From a checkpoint of a small multi-label audio tagger.
Model: 9.69M parameters, log mel input, moe expert_choice, num experts 64.
Rows from block 3, named by matrix and row number. Rows with one number belong to one neuron. Each number is 128 + 32 x the weight over its row's rms, rounded and kept within 0 to 255. All counts start at 0. After the name is the row's rms in percent of the matrix's.
# fc1: first MLP up (model.blocks.3.ff1.fc1.weight, 384x192), inputs 96-191
# fc2: first MLP down (model.blocks.3.ff1.fc2.weight, 192x384, transposed), outputs 96-191
fc1.27 102 [ 51 134 145 146 171 136 125 123 152 154 177  99 132 106 114 159  82 148 110 163 147 130 162 104 109 180 136 191 101  87 159  95 145 161 164 132 151 156 157 176 124 162 135 125  68  97 142 137 104 130 104 153 102 198  96 177 167  56  87 139 122 166 120 194 160 163  74 117 142 169 175 173 134 103 174 113 105 125  72 146 156 146  94  82 112 150 179  86  96 118 150  75  91 198 116 155]
fc1.28 129 [150 132 114 127 131 105 158 172 133 206 104 136 130 124 144 124  97 136 151  43 154 104 132 118 162 116 134  91  64 114  82 119 189 138 112 125 149 145  89 140 116 168 165 118 134 115 160  71 123  98 150 142 166 118 179 118 168 212 149 142 158 112 144  88 121 152 114 173 147 139 161  80 161 165 162 143  78 146 135 156  75 167 127  79 138 163 126  95 117  86 159 121 106  80 185  99]
fc1.29 082 [167 126 115  96 177 115 110 143 152  91 128 142 109 155 157 123 157 166  54 174 176 133 160  79  86 155 150 107 129 100 202 120 163 117 176 148 180  71  78 159 111 136 105 126 108  89  98 133 101 104  88 150  97  97  77 137 150  97 104 155 121 173 110 193 124 151 122 142 152 101  95 120  82  93 125 124 130 146  45 180  89  89 119 165  75 166 123 147 114 150 124 158 148 115  96 160]
fc1.30 099 [ 84 196 176 115 126 127 100 144 163 137 189 122 162  87 128 125 111 165 122 119  94 121  72  86  38 107 174 164 125  93 190 113 159 148 196 119 135 194 113 172 162 128  83 115 147 142 100  79 154 142 131 116 110 102 123 161 128 122 121  75 187 176 131 100 101 111 134 156 105  75  96  94 152 142 115  93  95 151 177 154 124  94 143 180 130 110 162  90 117 136 142 151  87  56 103 126]
fc1.31 095 [104  85  87 131 132 140 118 183  94 149 169 160 120 111  99 103 117 156 164 146 136 139 123 180 220 144 119 163 117  86 151 109 165 117 134 172 129  94  56  94 164 142 180 144 130 121  96 165 152 139 138 142 121 109 113 113 161 167 140  84 148 176 102 149 135 151 168 136 139  70 113 127 160 133 101  97 144  87 127 157 190 154 147 170  91  85 140 130 174  41 126 153 125  92 182 123]
fc1.32 117 [104 112 111  98 123 112  76 163 129 134 144 135 162 128 141  81  79 133  96 166 144 151 140 161 148 154 138 132 164 126 118 163  77 151 141 104  94 143  83 121 160 139 164 112 108 159 175 109 133 112 109  66 122 170  87 128 113 139 155  88 135 169  82 108 108 104 141 200 124 220 126 110 154 232 107 157 105 118 181  96 144 161  54 145  90  98 174 156 151 129 140 131 202 125 148 125]
fc1.33 063 [104 115 123 128 156 131 133 115 128 147 180 117 225 136 168 122 118 114 128  98 110 151 156  86 183  88 182  87  75 133 120 121  68 141 148 114  87  90  94  65 196 135 126 174 179  91 159 131 145 149 112 127 119  95 109 136 184 121  79 151  97 181 105 105 103  94 113 112 103 218 115 144 102 136  95 162 142 129 142 155 151 127 128 113 140  88 164 179 166 107 124 106  57 145 162 129]
fc1.34 132 [138 140 134 148 175 141 111 122 143 126 156 113 103 104 161 191 124 101 160 151 154  91 128 143 162  81 140 131  96 150 129 210 122  97 107 152 165  78 174 126 143  89 167 107 168 165 173 144 127 146 155 134 138 116 133 126 143 110 142 148 189 154 152 104 125 102 127  89 104 124 115 165 193  93 180 154 138 160 172  74 105 115 171  97 102 182 147 193 168 173 179  88 162 103 106  93]
fc1.36 086 [151 176 116 106 155 135 159 100 139 103 160 120 158 162 173 212  49 143 156 180 117 180 156 150 124  94 142  62 158 138  99 165 125 141 153 201 134 117 133 170 140  89 158 139 119  60 123 157 169 104  89 175  96  98 190  99 153  99 138 173 135 134 102 108 164  89 105  68 133 136 140 126 146 108 100 136 111 180 161 139 124 130 105 101 103 107 129 136 119 140 113 104 129 143 134 100]
fc1.37 144 [187 132 123  91 141 153 152 142  57 167 173 142  62 100 165 167 161  73 140 109 151 173 137  85 140 144 111 164 155 132 154 123 120 153 140 144 169 168 155 109 122 162 239 158 174 195  89  90 130 105 108 114 159 145 100 125 131 140 181 111  77 176 190 111 116  87 133 119 112 105 103 167 182 195 102 104 146 105 133  56 107 120 136 135 136 130 165 130 143 136 158 106 114 142 148 100]
fc1.38 071 [133 172 148  93 150 167  87 125  99 103  75  86 147 163 132  96 169 121  81  95 122 132 133 100 122 127 126 186 139  98 135 148 102 114  99 168  90 150 158 120 140 148 150 163 137 157 154  78 123 186 108 150 101 125 129  64 120 116 180  63 156 124 108  92 100 102 128 124 139 155 126 129 118  88 121  78 111 102  94 109 143 132  96 120 136 129 127 149 143 154 142 125  33 114  56  81]
fc1.40 150 [ 77 138 110  82 123  85 101 152 108  86 179 104 181 122 134 109 134 131  81 158 131  73 130  61 177 115 137 137 115 123  89 191  97 172  96 156 103 123 100 114 128 180  91 140  90 106 107 152  94 167 134  85  99 114 117 123 139 118 151 153  77 124 136 132 163 131 120 171 126 178 142 163  99 128 171 161 162 142 188 106 146 148 107 150 172  59 150 144  98 121 133 108 123 160  92 166]
fc1.41 079 [152  97 191 167 113 103 127 139 136 160 144 118 132  95 109 117 154 137 154 137 177 189  68 119 149 196 149 188 168  90 158 180 145 153 118 110  98  94 172 189  48 108  98 153 122 133 117 159 115 150 146 102 109  75 149 177 114 101 167 131 159 115 133 106  94 107 126 162 133 132 145 165  72 121 142 133 110 141  95 111 146  89 123 111 153 111  94 191  82 181  45 135 119  87 160 149]
fc1.42 133 [119 154 176 117 129 132  97 148 149 138  93 154 147 120 163 147  76 151  55  93 125 124 100 119 179 184 137 187 102 137  76 127 126  89 134 101 140  80 145 192 137 141  96 173 117 106 123  97 134  95 143  85 117 123  88 130 167 161 191 150 153  85 153  93  87  95  76 119 206 120 140 101  74 112 126 101 140 155 137 105 162 135 157 101 121 163  69  98 187 145 107 106 179 142 128 136]
fc1.43 134 [162 128 142 141 128  67 181 150  97  86 133 124 154  93 175 113 172 174 140 117 166 153  85 128 142 130 174  85  84 144 134 125 104 158 164 114 144 136 126 199 101  73 109 105 133  99 101  81 155 125  89 110 127  81 187 127 140  75  88 129  99 121 128 121 108 136 134 127 110 119 140 171 149 117 104  86  72 161  97 139 184 118 111 123 121 118 122 198 160 154  53 129 166 127 132 182]
fc1.44 090 [107 201 115  91  89  70 102 115 144 119 104 160 149 140 111 160 107 110 151 146 104 149 129 145 179 150 152 129 133  72 120 113 111 156 166 156 139  41 181  89 102 139 109  97  89  57 128 107 130  90 160 145 127 126 100 131 142 115 141 167  96 137 179 156  86 111  75 100 130 141  79  36 120 137 130 117 144 162 177 160 130 128 125 130  72 121 101 104 174 150 110 101 145  95 148 140]
fc1.45 140 [115 135 114  82 118 121 151  91 111 138 109 128 186 171 142 135  52 171  82 157 183 130 165 133 168 119 147 144 147 151 203 154 162  80 138 128  96  75 160 181 130 141  75 107 161 122 142  84 119 125 168 214 123 151 135 116 116 106 140 159 127 125 155 160 158 139 139 119 108 160 177 137 135 149 139 150  98 112 165 110  57  69 141 124 117 138 110 108 140 206 188 124  97  91 120 133]
fc1.46 127 [114 155  86 114 132 151 126 130 155 123 113 131 121 145 124 141 110 126 206 132 158 146 154 116  96 167 134 162 152 137 146 143 155 184 154  94 212 101 138 128 142 154 143  87 104 129 127 150 124 144 110  65 140 177  99 179 139 200 165 181 119 156 114 130 130  82 107  96 122 136 141 145 158 117 167 122  84 164 128 109 143  92 170 133 108 127 134 172 146  75 144 116 108 125 119 130]
fc1.47 089 [114 119  70 188 107  82  78  32 125 136 123 146  59  59 174 165 150 152  91 168 107 189 140 130 101 132 117  92 150 102 107 148 138 109 168 100 133 121  34 102 110 135 172 166 162 132 165 127 112 145 120 131  88 166  82  84 151 123  65 171 162 184 117 106 112 114 113  86 119 143 165 189 110 127 142 131 150 103 168 105 131 173 131 126  84 178 157 223 136  85 101 140 138  85 134 119]
fc1.48 106 [189 134 144  76 116 150 138  72 121 134 149 102 113 137 150 145  88 119 116 219  85  71 139 114 175 118  80 136 150 134 121 138 109 158 142 183 181 122 175 135 125 130 106 142 178 129 140  96 101 130  91 157  58 133  88 139  82 148 145 114 144  91 137 148 125 122 128 117 113 165 122  89 121 127 171  98  94 200 131 199 126 130 177 181 145 151 147  94 102 141  89 142  99 150 127 149]
fc1.49 095 [163 107 143 103 139 103 168 106 158 161 101  68 180 157 120 153 155 120 119  42 144 149 127 143 136 110 111  69 207 166 183 120 122  81 145 159 102 147 152 119 139 155  90  87 113 147 144  82 148 116 146 208  87 128 103 164 181 143 135 156 195 126 123  88 106 129 121  88 131 200 157 155  94 133  74 114 122 106 104  92 138 108 121 118 112 132 122 123 116 172  98 146 150 148 124 177]
fc1.50 077 [145 167  58 178 106 144 182 133  82 161 118 162 190 132 160 121 189 123 148  46  93 114 131 130 200 122 163  83 198 113 127 118 122 108 102 122 156 120  86 114 147 131 158 137 127  94 164 107 115  81 119 120  78 204 111 110 105 151  90  75 120 156 113 149 108 108 134 153 106 134 127 196 163 150 107 142 121 127 148 120 129 131 177 160 133 142 150 111 167 114 134 126 132 105 139 133]
fc1.51 137 [151 229 146 139 134 143 123 173 103 172  64 130 209  57 117  99 122 127  77  91 110  96 125 123 154 137 114 111 144  44 101  82  78 166  80 167 135 101 126 133 153  90 141 169 137 121 137 107 159 184 133  88  96 125 144 193 129 108 115  95 120 102 134 158 155 108 146 176 167  98 134 132  83  52 138 131  96 130 155 137 119  77 145  69  76 114 139 143 109 106 101 119 114 128 112 143]
fc1.53 066 [124 153 137 136 105 166 185 151 123 101 103 109  96  81 157 151  94 150 122 111 121 160 130  94  81 117  98 134 174 196 150 124 114 120  66 118 124  54  72 171 167 153 120 131 137  58 103  95 129 109 166 135 112 149 141 138 120 129 116 122 159 164 176 110  88 108 168 116 123 134 153 116 209 143  93 141 115 142 107  95 145 120  64  98 113 106 145  93 145 101 162 116 101 104 189 100]
fc1.55 083 [153 196 195 162 105 163 105 130 144 132 125 134 103  97 146  96 111 190 166 121 103  78  89 140  67 107  84  62 152  89 187 158 125 110 136 102 143 121  74 124 144 125 125 147  73 167 108 185 129 118 127 165 143 110  81 115  98  88 144 126  71 145 105 160 116  93  92  87 135  99 127 102 127  95 146 117 165 131  89  75 118 159 117 115  58  98 176  50 137 123  94  65 115 130 130 105]
fc1.56 111 [ 62 150  57 134 106  99 165 111 144 193 155 153 114 103 114 109  98 118  72 113 129 135 169 111 225 155 181 132 226  97 137  90 148 157 139 148 102 139 129 161  85 104 133 105 142  87 159 130  64 130 129 192  67  98  86 127 148  89 158 131 113  70 116  93  92 157 152 164 143 164 139 145 123 102 121 123 139 125  50 110  84  95 163 123 106  98 131 140 120 158 160 120 133 133  75 122]
fc1.57 105 [171 142 118 138 144 137 179  73 124 109 128 173 104  76 190 222 140 164  61 125 116 122  98 173 129 187 141 159 125 158 179 138 147 138 168 132 123 169 118  92 133 106 157 145  53 130 142 136 158 110 124 141 124 157 152  95 154 166 103 104 111 142 143 167  95 118  93 105  50 124 156  93 133 160 148 176 141 126 159 117 147 132 190  93  96  64 118 136 185 153 140 123 123 114 217 141]
fc1.58 138 [136 164 106 173  86 142 159 100 160  90 113 164 212 110 131 102 180 131  87 163 157 151 150 115 113  53 158  90 148 125 139 127 105  98 102 189 108 116 150 172  92 117 132  90 140 104 109 113 126 188 160 184 164 105 161 110 145 142 134 114 169 104 141 132 136 112 111  99 120 138  98 165 108 115 142 126 158 151  72  75  88 120  75 179 117 133  95 234 135 159  67 121 100  95 112 173]
fc1.59 103 [161 133 101  97 168  99 198 111 125 163 113 222 137 104 151 149 133 197  93 124 134 103 174 134 100  90  88 119 108 175 159 138 125 125 163 132 122  69 185 153 124 145 167 114  54 129 168 138 110 133  85 110 130 113  88 118 157 148 136 162 127 157 114 183 120 147  87 107  96 149 119 106 104 128 115  89 113 178 143 155 141  78 133 104 132  47  70 100 173 157 121 109 133 105 152  72]
fc1.60 078 [ 90 180 163  85 120 185  84 160 127 179 158 129 140  92 104 182 120  78 132  99 148 109  85 164 133 103  97  70 139  83  97 155 164 100 221 164 142 176  69 146 161 143  76 103 138 142 109  96 176 147 157 150  59 170 168 104 133 133 146 168 131 178 144 154 141  96  60 151 121 105 142 146 128 182 134 157 128 121 116 125 107  58 127 138  61 137 126 135 156  85 120  74  88 131 134  88]
fc1.61 116 [172 197 186 144 167  88 173  97  98 139 116 114 177  54  80 112 155 119 111 186 139  98 142 102 124 126 164 132 131 141 201 146 120 109 101 148  72 118 151 103  92 181 124 104 170 109 130 117 144 129 137 144 143  85 176 132 126 165 134 103 111 136 109 122 173  92 123  53 127 157  86 115 146 134 131 121 151 116 104  76 114 156  85 173 131 121 158 110 157 126  78 163 151 109 169  85]
fc1.62 129 [194 123 174 125 132 202 124 146  49 144 114 152 142 144 132 106 127 162 153 120  88 101 117 104 124 139 130 101 137 126 155 158 147 141 147  93 108 131 138 123 108 141  99 133 123  80 163 133 174 131 163 114 145 123  82 181 150 159 138  84 166 139 110 120 133 128 122 129  86 121 167 174 146 225 152  90  92 188  83  93  68 122 142 120 101 153 214  89 144 106 128 103 156 116 154 114]
fc1.63 082 [ 97 118  70 129 121 107 141 131  84 132 151 111 121 153 134 145 140 147 144 147 205 151 100 153 174 137 141 132 184 102 163 157  88 181 130 119 106 167  33 120 112 124 142 119 122 140 137  94  86 145 173 129  54 112  57 120 148 187 129 127  95 199 126 155 112 144 145 138  70 115 120 109 195  86 119 134 190  83  29 156 118 173 124 118 119 138 117 112 131  67 125 111 127 148 150  99]
fc1.64 125 [119 116  79  96  95 116 144 153 117 159 108 168 183 140 150 131  47  88  81 111 165 121 128 127 183 125 130 126 136 144 118  75 160  93 137 100 107 105 162 108 180 148  92 166 127 157 154 113 136 112 133 129 137 121 164 103 132 177 106 151 128 161 166 162  87  94 169 207  90  65 153 180 123 143 114 167  73 165 145 109 134  88 233 152 162 122 133 116 112 137 175 116  76 107 136 168]
fc1.65 115 [150 184 177 130 122 117 187  51 116  98 165 119 131 110  91 146 149 147 113 115 153 142  85  99 164 110 112 146 138  87 115 124 135 114 156 133 171 136 124 144 121 166 127 167  94 114 152  88 120  76 150 136 157 150 101 154 130 116  87 123 128 128  99 146  79 119  92  93  93 126 107 124 126 161 110 142 145  75  89 137 191 139 138 151 137 103 120 167 159 138  77 126 152 103 155 108]
fc1.66 104 [160 127  80 117 133 126 128 105 115 165 141 122  87 102 147 111 106 176  96 130 159 100 114 117 115 139 153 122 135  83 150  96 144 131 111 103 117 163 172  96  76 147 126 184 144 191 146  97 112 221 157 107  98 118 111 109 166  68 177 127 109 103 192 174  81 107 164 113 107  88 110 125 163 158 121 109 104 134 127  95  79  97 109 116 126 133 159 131 119 121  31 110 115 109 201 227]
fc2.27 118 [ 83 187 134 123 133 157 163  97 173 107  85 120 139 146 125 155 153 126  98 167  93 110 104 129  97 145 202 133 113 115 175  88 125 135 124 129  94  67  92  98 151  70 120 118 148 158 186 146 121 144 134 123 128 149 152 140 122 129 121 130 128 132 135 112 166  64 152 150 158 125  99 110 107  75 114  95 121 145 163 106 123 118  77 129 147  79 156 104 180 149  99 117 165 156 114 120]
fc2.28 118 [153 200 168 155 118 170 137 136 163 132  88 134 130 139 191  79 127 165  55 111 132 119 121 102 127 105  99 165 106 120 119 131 149  94  80  94 132 149 150 156  95 109 105 155 123 132 107  49 191 124 191 131 142  98 144 182 139 110 111 138 161 144 123 124 149 145 127 170 145  76  96  63 113 147 198 137 164 115 112 126 139 147  83 171 185 102 179 132 132 135 175 127 108  99 120 100]
fc2.29 082 [130 144 145 147  62 152 159 136  68 131 139 126  88 139 107 103 197 129 150 127 107 131  85 160 103 111 144 115 134 119 145 134 146 132 112 123  71 143  94 130 122 101 178 176 109 120  99 195 168  73  87 101 166  96 134 183 143 140 163 132 153 153 112 152 113 127 121 133  70 132 165 100 201  33 165 135  69  63 167 132 107 147 122 126 104 115 105 127 117  54 140 171 144 109 137  64]
fc2.30 099 [ 94 135 168 179 137 119  58 134  88 195 155 124 118 153  52 148 139 116  87 120 132 106  94  89 101 142 143 150  61 112 116 124 153 113 150  93 119 147 117  93 187  71 152 169  83 153  50 104 125 105 171 162 144 137  83 132 123 124 102 157 147 134 202 123 120 120 167 120  35 117 137 132 172 130  92  86 167 103 168 121 126 139 135 163 128 120 119 134 124 151 123 148 163 109 136  31]
fc2.31 085 [166  97  86 133 106 145 119  94 125 105 131 150 123 104 124 117 140 143  74 135 121 146 131  68 212  87 118 125 139 142 127 120 129 140 130  77 134 114 174 102  89 140  69 117 137 110  90 146 171 104 151 194 109 139 154  91 149  94 193 127 108 136 141 153 150 120 123 157 136 180 120 130 103  89 108 105 154 107 160 145 100 124 102 151 128 130 168  91 138 124 121 149 122 106 144  49]
fc2.32 114 [153 145  92 105 158 174  91 133  65 175 135 187  93 146 182  60 124 122 120 163 148 110 107 123 207 149 146  90 143 164  91 146  79 170 126 148 109 104 140 171 111 140 160 160 148 151 167 117 149 185 118  92  90 152 152 180 182  77 159 130  91 133 152 110 135 117 134 154 124 144 134 134 153 159 141 102  72 123  88 151 177 103  63  84 131 127 164  94 123 117 134 117 173 100 113 147]
fc2.33 070 [151  89 185 172  96 160 123  85 121 126 101 110 124 156 123  68 162 122  86 156 167 129 131 129 152 144 106 159  74  73 114 150 169 115  59 170 190  96 149 170  90 123 128 102 194 129  70 156 115  68 150 112 143 175 154 151 175 146 147 106 155  97  78 143 130 180 140  97 115  44 129  67  79 106 124 134  88 158  88 113 139 122  86 112 139 102 138 121 126 163 100 153 154 146  97 156]
fc2.34 124 [134 167  74  98 129 116  98 142 149 110 140  99  96 114  83  97 138 122  88 157 137 100 127 142 118 135 136 125  89 145  78 139 111 133  55  82 189 105 142 111 210  84  88 133 190 197 193  96 168 142 137 153 162 114 160 125 111 101  57 178 157 183 114 142 128 153 114 124  87 170  62 137 149  77 181 144 162 149 141  85 140 168 176 124 112 126 180 185 168 157 144 149 153 102 122 100]
fc2.36 103 [173 130 104 141 144 156 111 131 124  95 137  91  68 194 171 153 100 174 154 146  84 127 110  86 113 168 102 146 150 137 109 150 149 137 139  70 187  89 146 188 108 130 190  86  90 185 107 114 124 180  72  81 134  64 173  88 170 135 110 126  81 168 127 135 145 130 151 156 108  97 111 109 120  89  93 158 150 108 174 100 147 159 116 142 119 155 136 199 115  74  89  95 149 131 101 114]
fc2.37 128 [193 159 111 128 162 108 147 128 120 111 110  96 138 161 135 196 197 150  80  85 103 136 119 144  45 166  47 145  76 124 125 178  92 131  83  86 187 137 125 110 129  94 175 142 123 153 107  98 101  88 118  69 166 116 158 110  90 139 132  98  85 175  80 158 183  56 149 123 168 160 130 153 147 166 112 103 139  77  77 137 172 121  98 107 167 179 114 129 142 166 129 169 128 144 149  50]
fc2.38 091 [ 71 141 148 145 114 113 134 103  85  74 148 133 138  67 148 113 123 164 152 163 120  82  83 181 104 117  92 110  66 185 205 136 162 144 123 123 157 149 125 190 151 141 176 145 155  93 159 120  93  74 117  71 137 116 122 166 113 128  88 121  98 145 123 196 112 135 177  92 110 178 198 168 103 133 108 139 162  71 116 111 138 129 135 162 141 164 103 176 198 125 135 224 123 134 125 128]
fc2.40 138 [ 92 112 113 109  98 120 153 152 164  41 121 148 155 128 116 106  15 156 111 119 155  97 129 155 118 140 176 122  83 146 116 136  96 192 121 157 116 134  83 152 123  81  93 162 105 116 156 153  84 109 142 131  86  90 110  95 169 137 147  86 131 104  90 134 115 120 129 182 135 141  86 154  69 123 110 146 140  97 154 159 119 157 114 119 134  66 149 116  62  90 109 152 169 126 133 102]
fc2.41 085 [114 104  71 141 100  97  85  78 102  69 120 104 106 157 160  94 174 101 147 149  96 127 121 128 111  73  63  98 130 178  94 129 120  76 142 173 145 153 172 134  81 118 126 201 103 104 109 162 125 134 135 130 174  90 165 118 139 123  95 135 136 104 105 139 123 158 154 107 128 112 146 124 164 152 189  63  83  94  78 178 132 168 164 130 151 177 173 127 129  99 119 121 151 112  72 150]
fc2.42 127 [144 107  97  74  97 170 124  72  91 155 131 139  80  69 135 134 158 119 166  80 133  94 143 170 126 103 159 124 102 123 135  89 125 100 171  98 151  94 141 138 171 143 115 138  82 198 169 131  94 103 116 143 126 159 159 116 105 128 100 158  93  86 135 112  86 112 113  99 100  93 141 144 136 126 143 117 140 140 101 146  56 164  84 104 126 152 130 128 144 114 103 123 113  89 201  71]
fc2.43 140 [128 117 133 183  89 122 166 152 180  67 134 105 149 131 190 143 146 113 127 154 104 119 139 115 112 187  84 137  16 114 133 136 109 134  72  80  96 107 170 128  82 100  91 136 130 143 132 187 159 111 122 131 156 125 165  81 111 100 109 157 131 146 104 164 134 174 160 119  92 139 114 144 167 133 146 123 156 127  69 162 188 135 155 156  98 143 113 109 158 116 100 109 145  95 101 159]
fc2.44 093 [122 149 194 124 138 112 117 171 161 129  72 104 163 149  80 134  69 149 113 118 106 134 145  75  78 120 240  79 145 127  72 109  89 106 145 154  91  88 152 171 106 204 133 121 152 183 117  88 177  92 109 130 164 129 142 140 124 158 117 163  80 123 117 124 157  87 149  92  87 109  73 134 138 131 133 119  53  61 150 169  92 116 129 147 132 114 135 126 151  47 111 157 130 128 132 105]
fc2.45 128 [129  84 217 153 110 171  73  85 187 147 162 133 181 137 142 155 137 112 114 140 122 131 158  92 150 152 101 126 205 176 170  96 108 144 126  95 117  36 166  72 139 140  83 110 126 144  90 145 154 106 195 133 147 143 169 111 142 114 160 112  89 116 112 175 118 125  83 128 141  99 171 115 152 110 180 120 101  98  91 131  96 140  95 178 108 122 113 113  97 112 151 179 132 105  82 122]
fc2.46 122 [133  95 146  95 139 132 151 123 140 137  94 158 134 161 104 133  91  93 124 135 100 126 102 153 111 136 173 147  95 186 156 133 153 134  39  79 162 127 143 106 132 189  90 142 161 122 121 133 137 138 145 172 121 150 138 123  93 156 170 141 124 154 165 124 184 160 106 130 111 128 134 148 160 103 112 136  52  66 128 115 134 137 144  70 115 121 128 125  75  52 119  93 154 139 163  44]
fc2.47 089 [104 111 157 136 160 139  94 149 146 197 156 108 131 171 133 177 116 131 106 109  73 123  73 131  92 109  54  90 124 132  77 136  78 107 127 101  98 107 158 131 169 136  94 153 168 134 159 165  86 122 111  98  88 101 146 119 161 108 122 105 142 133 178 191 150 153 148 107 125 152 109 122  78 131 137  86  89 102  92 136 204 112 114 139 169 107 140 108  80 157 137 120 154 177 138 159]
fc2.48 118 [125  77 133 189 124 178 143 111 183 121 121 165 155 163  62 159 143 135 111 135 103 117 158 110 107 165 100 111 130 162  99 113  89 174 111 147 136 119 186 120 139 183 183 177 148  89 120 108 101 164  67 174 127 129  89  75  70 117 124 155 188 149 149 113  87 164 158 122 147 158  90  72 110 114 113  96 169  92  93 130 106 106 171 142 102 182  37  90 110 149 119 147  87 126  28 152]
fc2.49 101 [132 139 118 106 155  96 130 179 209 116 137 126  84  70 129  72 124 152 151 137 181  75 154 104  73 113 114  97 140 112 154 124 107 121  75 192  82 205 133 172  99 188 160 136 109 127 145 127 126 146 147 153 131 120 194 124 117 163 115 125 155 165 129 153 153 148 164 171 154 158 167 125 121 110 145 103 162 111 162  86  60  91 145 121 132 134 136 165 111 110  93  77  82 173 112 182]
fc2.50 074 [127 111 172 127 124 101 150 148 105 135 133 124 103 114 116  94  31 199 150 117 105 189 111 147  94 124 110 128 183  90 173 213  87 139 114 126 157 130 168 110 163 117  99 101 114 123 149 108  76 160 136 100 207 124 114 166 121 167  66 122 133 138 102 214 151 111 131 108 136 106 130 153 121 183 120 122 121 161 124 139 146 127 154  75 112 134  98 124  69 105 112 169 165 143 144 142]
fc2.51 122 [ 89 175  69 115 173 140 186 118 116 158  93 146 114  75 168 130 166 182 155 158 127 130  89 106 161 134 130 138 130  97 103  81  81  80 108 159  53 110 140 188 134 116 117 107 163 125 155  97 155 133  72 130 152  30 155 132 170 174 159 133 197 125  96 122 123 163 106 130  96 134 106  93 136 136 108 115  86 184 176  49 115  97 124 130 129  93 141 117 132 136  94 167  99 102  79 153]
fc2.53 080 [ 74  82 167 155 217 133 123 177 130 122 151 123 107 113 129 122 118 140 146  89 122 160  51 134 161 192 103 123 163  89 111 103 141 101 140 139 125  85 103 170 111 215 154  62 119 108 116 150 127  91 118 110 118 153 127 110 115 116 140  97 127 127  74  84 121 168 140 113 118  98  96 168  82  84 130 130 114 133 132  98  85 130 185  99 156 161 170 185 170 195 153 172 111 129  87 131]
fc2.55 083 [110 135 172  97  64 131  94 145  71 140 149 121 109 181 102 134  70 108 129 110 137  72 180  70  77 127  93 177 106 106 137 144 148  92  83 107 116 126  85  86  98 159 133 122 136 149 110  42 134  98 145  91  71 129 119 109 138 109 105  90 115  88 170 135 130  92 147 128 110 138 198 112 153 176 171 113 136 150 134 184 145 117 149 122 135  93 125 111 130 147  92 145 168 128  97 146]
fc2.56 110 [ 70  99 173 124 102 116 100  96 154 160  96  92  85 115 108 132 150 123 143 149 123 173  91 145  58  95 122 154 133 146 110  88  79 114 123  84 138 127 108 176  82 138  64 123 123  98 100 169 123  83 142 206 178  86  68 134 123 107 173 201 150 104  82 164 153 155 162 180  96  98 132 113 102 122 153  96 153 180 127 170  97 148 132 153 162 130 173 126  98 118 137 159 130 174 118  76]
fc2.57 101 [154 129  91 112 169  61 157 119 165 118 104 176 145  95 168 141 117 122  75 121 109 116 108 117  97 166 111  91  97 111 171 167 151 118 178 168  93  95 131 121  90 199 199 125 160 125 134 139 119 194 102 182 146 153 113  56 216 146 144  82 110 113 180 151 106 152 130 140 152 104 194 151 135 158 166 142 142 113 120 167 179 142  92 105  94 102  68 147 103 185  94  72 121 115  64 168]
fc2.58 128 [137 138  98 154 126 150 121  82 125 138  85 113 184 103 155 156 167 102 177 104 179 136 118  69  81 198 120 153 104 109 133 142  60 115  89 173 144 144 137 162 111 119 113 117 112 112 119 193 186 140 114 149 154  94 118 100  68 114 114 223 126 154 145 138 142  97 105 136 138 123 150 145 125 153 124 137 115  95  99 121 135 144 129 148 151 115 142 113 149  90  81 131 160 184 128  93]
fc2.59 089 [ 48 199 108 113 164  98 130 101 110 147 161  74 152  96 174 180 124 103 114  64 115  98 122 147 199 155  97 142 151 121 149  99 134 124 139 111  79  75 125 154  92 115 128 132 163 122  87 171 156 162 149  85 141 141 153  76 189 102 129 123 171 127 119 181 125 147  62 109 117  96 157 103 167 106 102 108 154 146 131 141 172 165 182 167  52  74 149 127 117 140 142 146 114 137 105 171]
fc2.60 084 [151 152  59 169 129 142 144  36 135 195 124 152 121 181 125 124 136 154 159 103  87 110 125 118 117 100 146  83 108 116 192  88 104 164 105  93  97  94 106 151 138 131 112 109 129  78 113  88 148 136  71 132 171 155  92 107  90 160  66 133 146 109 121  97 132 100 140 121 158 139 143 103 159 119  75 132 152 108 159 103  89 111 130 112 112 181 143  80 125 167 158 132 131  50 119  85]
fc2.61 113 [114 121 201 145 130  72 122  88  91 114  77 109 207 145 121  92 125 107 125 127 114 119  92 144  97 100 102 136 149 127  86 167 136 109  99 159 158 222 132  88 141 175  73 127 112 106 159 122 115 104 152 127 172 165 136 109  66  91 163 134 143 128 141 206 118 142  84 194 122 117  83 139  91 112 153 142  94  99 108 108  72 138 132 173 148  91 139 122 126  73 125 154 131 120 179 105]
fc2.62 120 [153 123 173 126 108 183 154 159 102 103 131 117 111 133 105 116 136  73 121  52 161 107 145 159 111 174 158 109 171 150 115  89 141 169 128 140 162 115  83  87 119 117 127 123 139 118 125 166 192 170 184 120 136  80  90 156 169 123  91  89 114  98 109 173 116  52 133 164  89 110 181 130 147 203 169 140  94 149 122  96  73 130 155 136 121 159 142  88 129 125 113 142 173  67 175 129]
fc2.63 083 [135 124 128 153 138 113 185  80 130 149 126 187 185  69 173 151  80 138  66 137 128 151 160 101 100 121 127  91  65 190  73 148 102 144 146  84 120  73 181 139 113 129 100 136  71 131 108 142 100 145  91  86  90 136 155  97 140  86 118 112 146 115 153 118 128  91  99  82 111 147 106  56 134 179 119 144 108 180 137 123 137  81 115 148 122 149 109 147 109 200 165 161 137  71 148 155]
fc2.64 117 [181  90 129 165 134  94 129 135 139 168  75 128 207 101 101 134 113 117 124  80 157 134 117 148 111 133  88 121 144 134 143 129 158 144 130 117  99 136 174  93 153 102 100  92 108 101  82 126 211 128 113 162  91 162 151  94 134 121 142 153 122 112 136 156 126  66 137 104  90 111 126 118 128 128 145  67  95 113  68 133 167 115 159 110  61  94 146 136  85 117 158  92 175 151 134  89]
fc2.65 105 [184 153 116 111 135 141  87  78 130 119 177  77 124 116 116 157  82 113  88 121 144 103 110 117 161 106 139 103 168  82 100 184 143 105 177  95 145  95 164 126 115 128  94  88 187 125 124 129 129  68 112  76  92 136 101  82 142  60 115 115 133 123  70 195  36  93  95 116 140 141 155  99 128 133 109 152 157 134 129  89 110 152 146  93 117 133 101 111 143 146 103 102 161 195  70  93]
fc2.66 107 [103 147 106 123 137  99 113 107 199  96 149 163 126 114 114 126  91  78 146 125 132  74 141 178  88 150 134 130 110 148 130 129 109 133 158 100 162 113 157 133 104 111  82 100 129 118 108 131 128 171 178  89 143 127 136 172  92 127 214 131 166  75  95 212 142 191 178 112 115 112 160  96 173 104 116  87  99 148 159 155  78 116 142 183 120  59 100 121 129 101 128 143  78 173 162  74]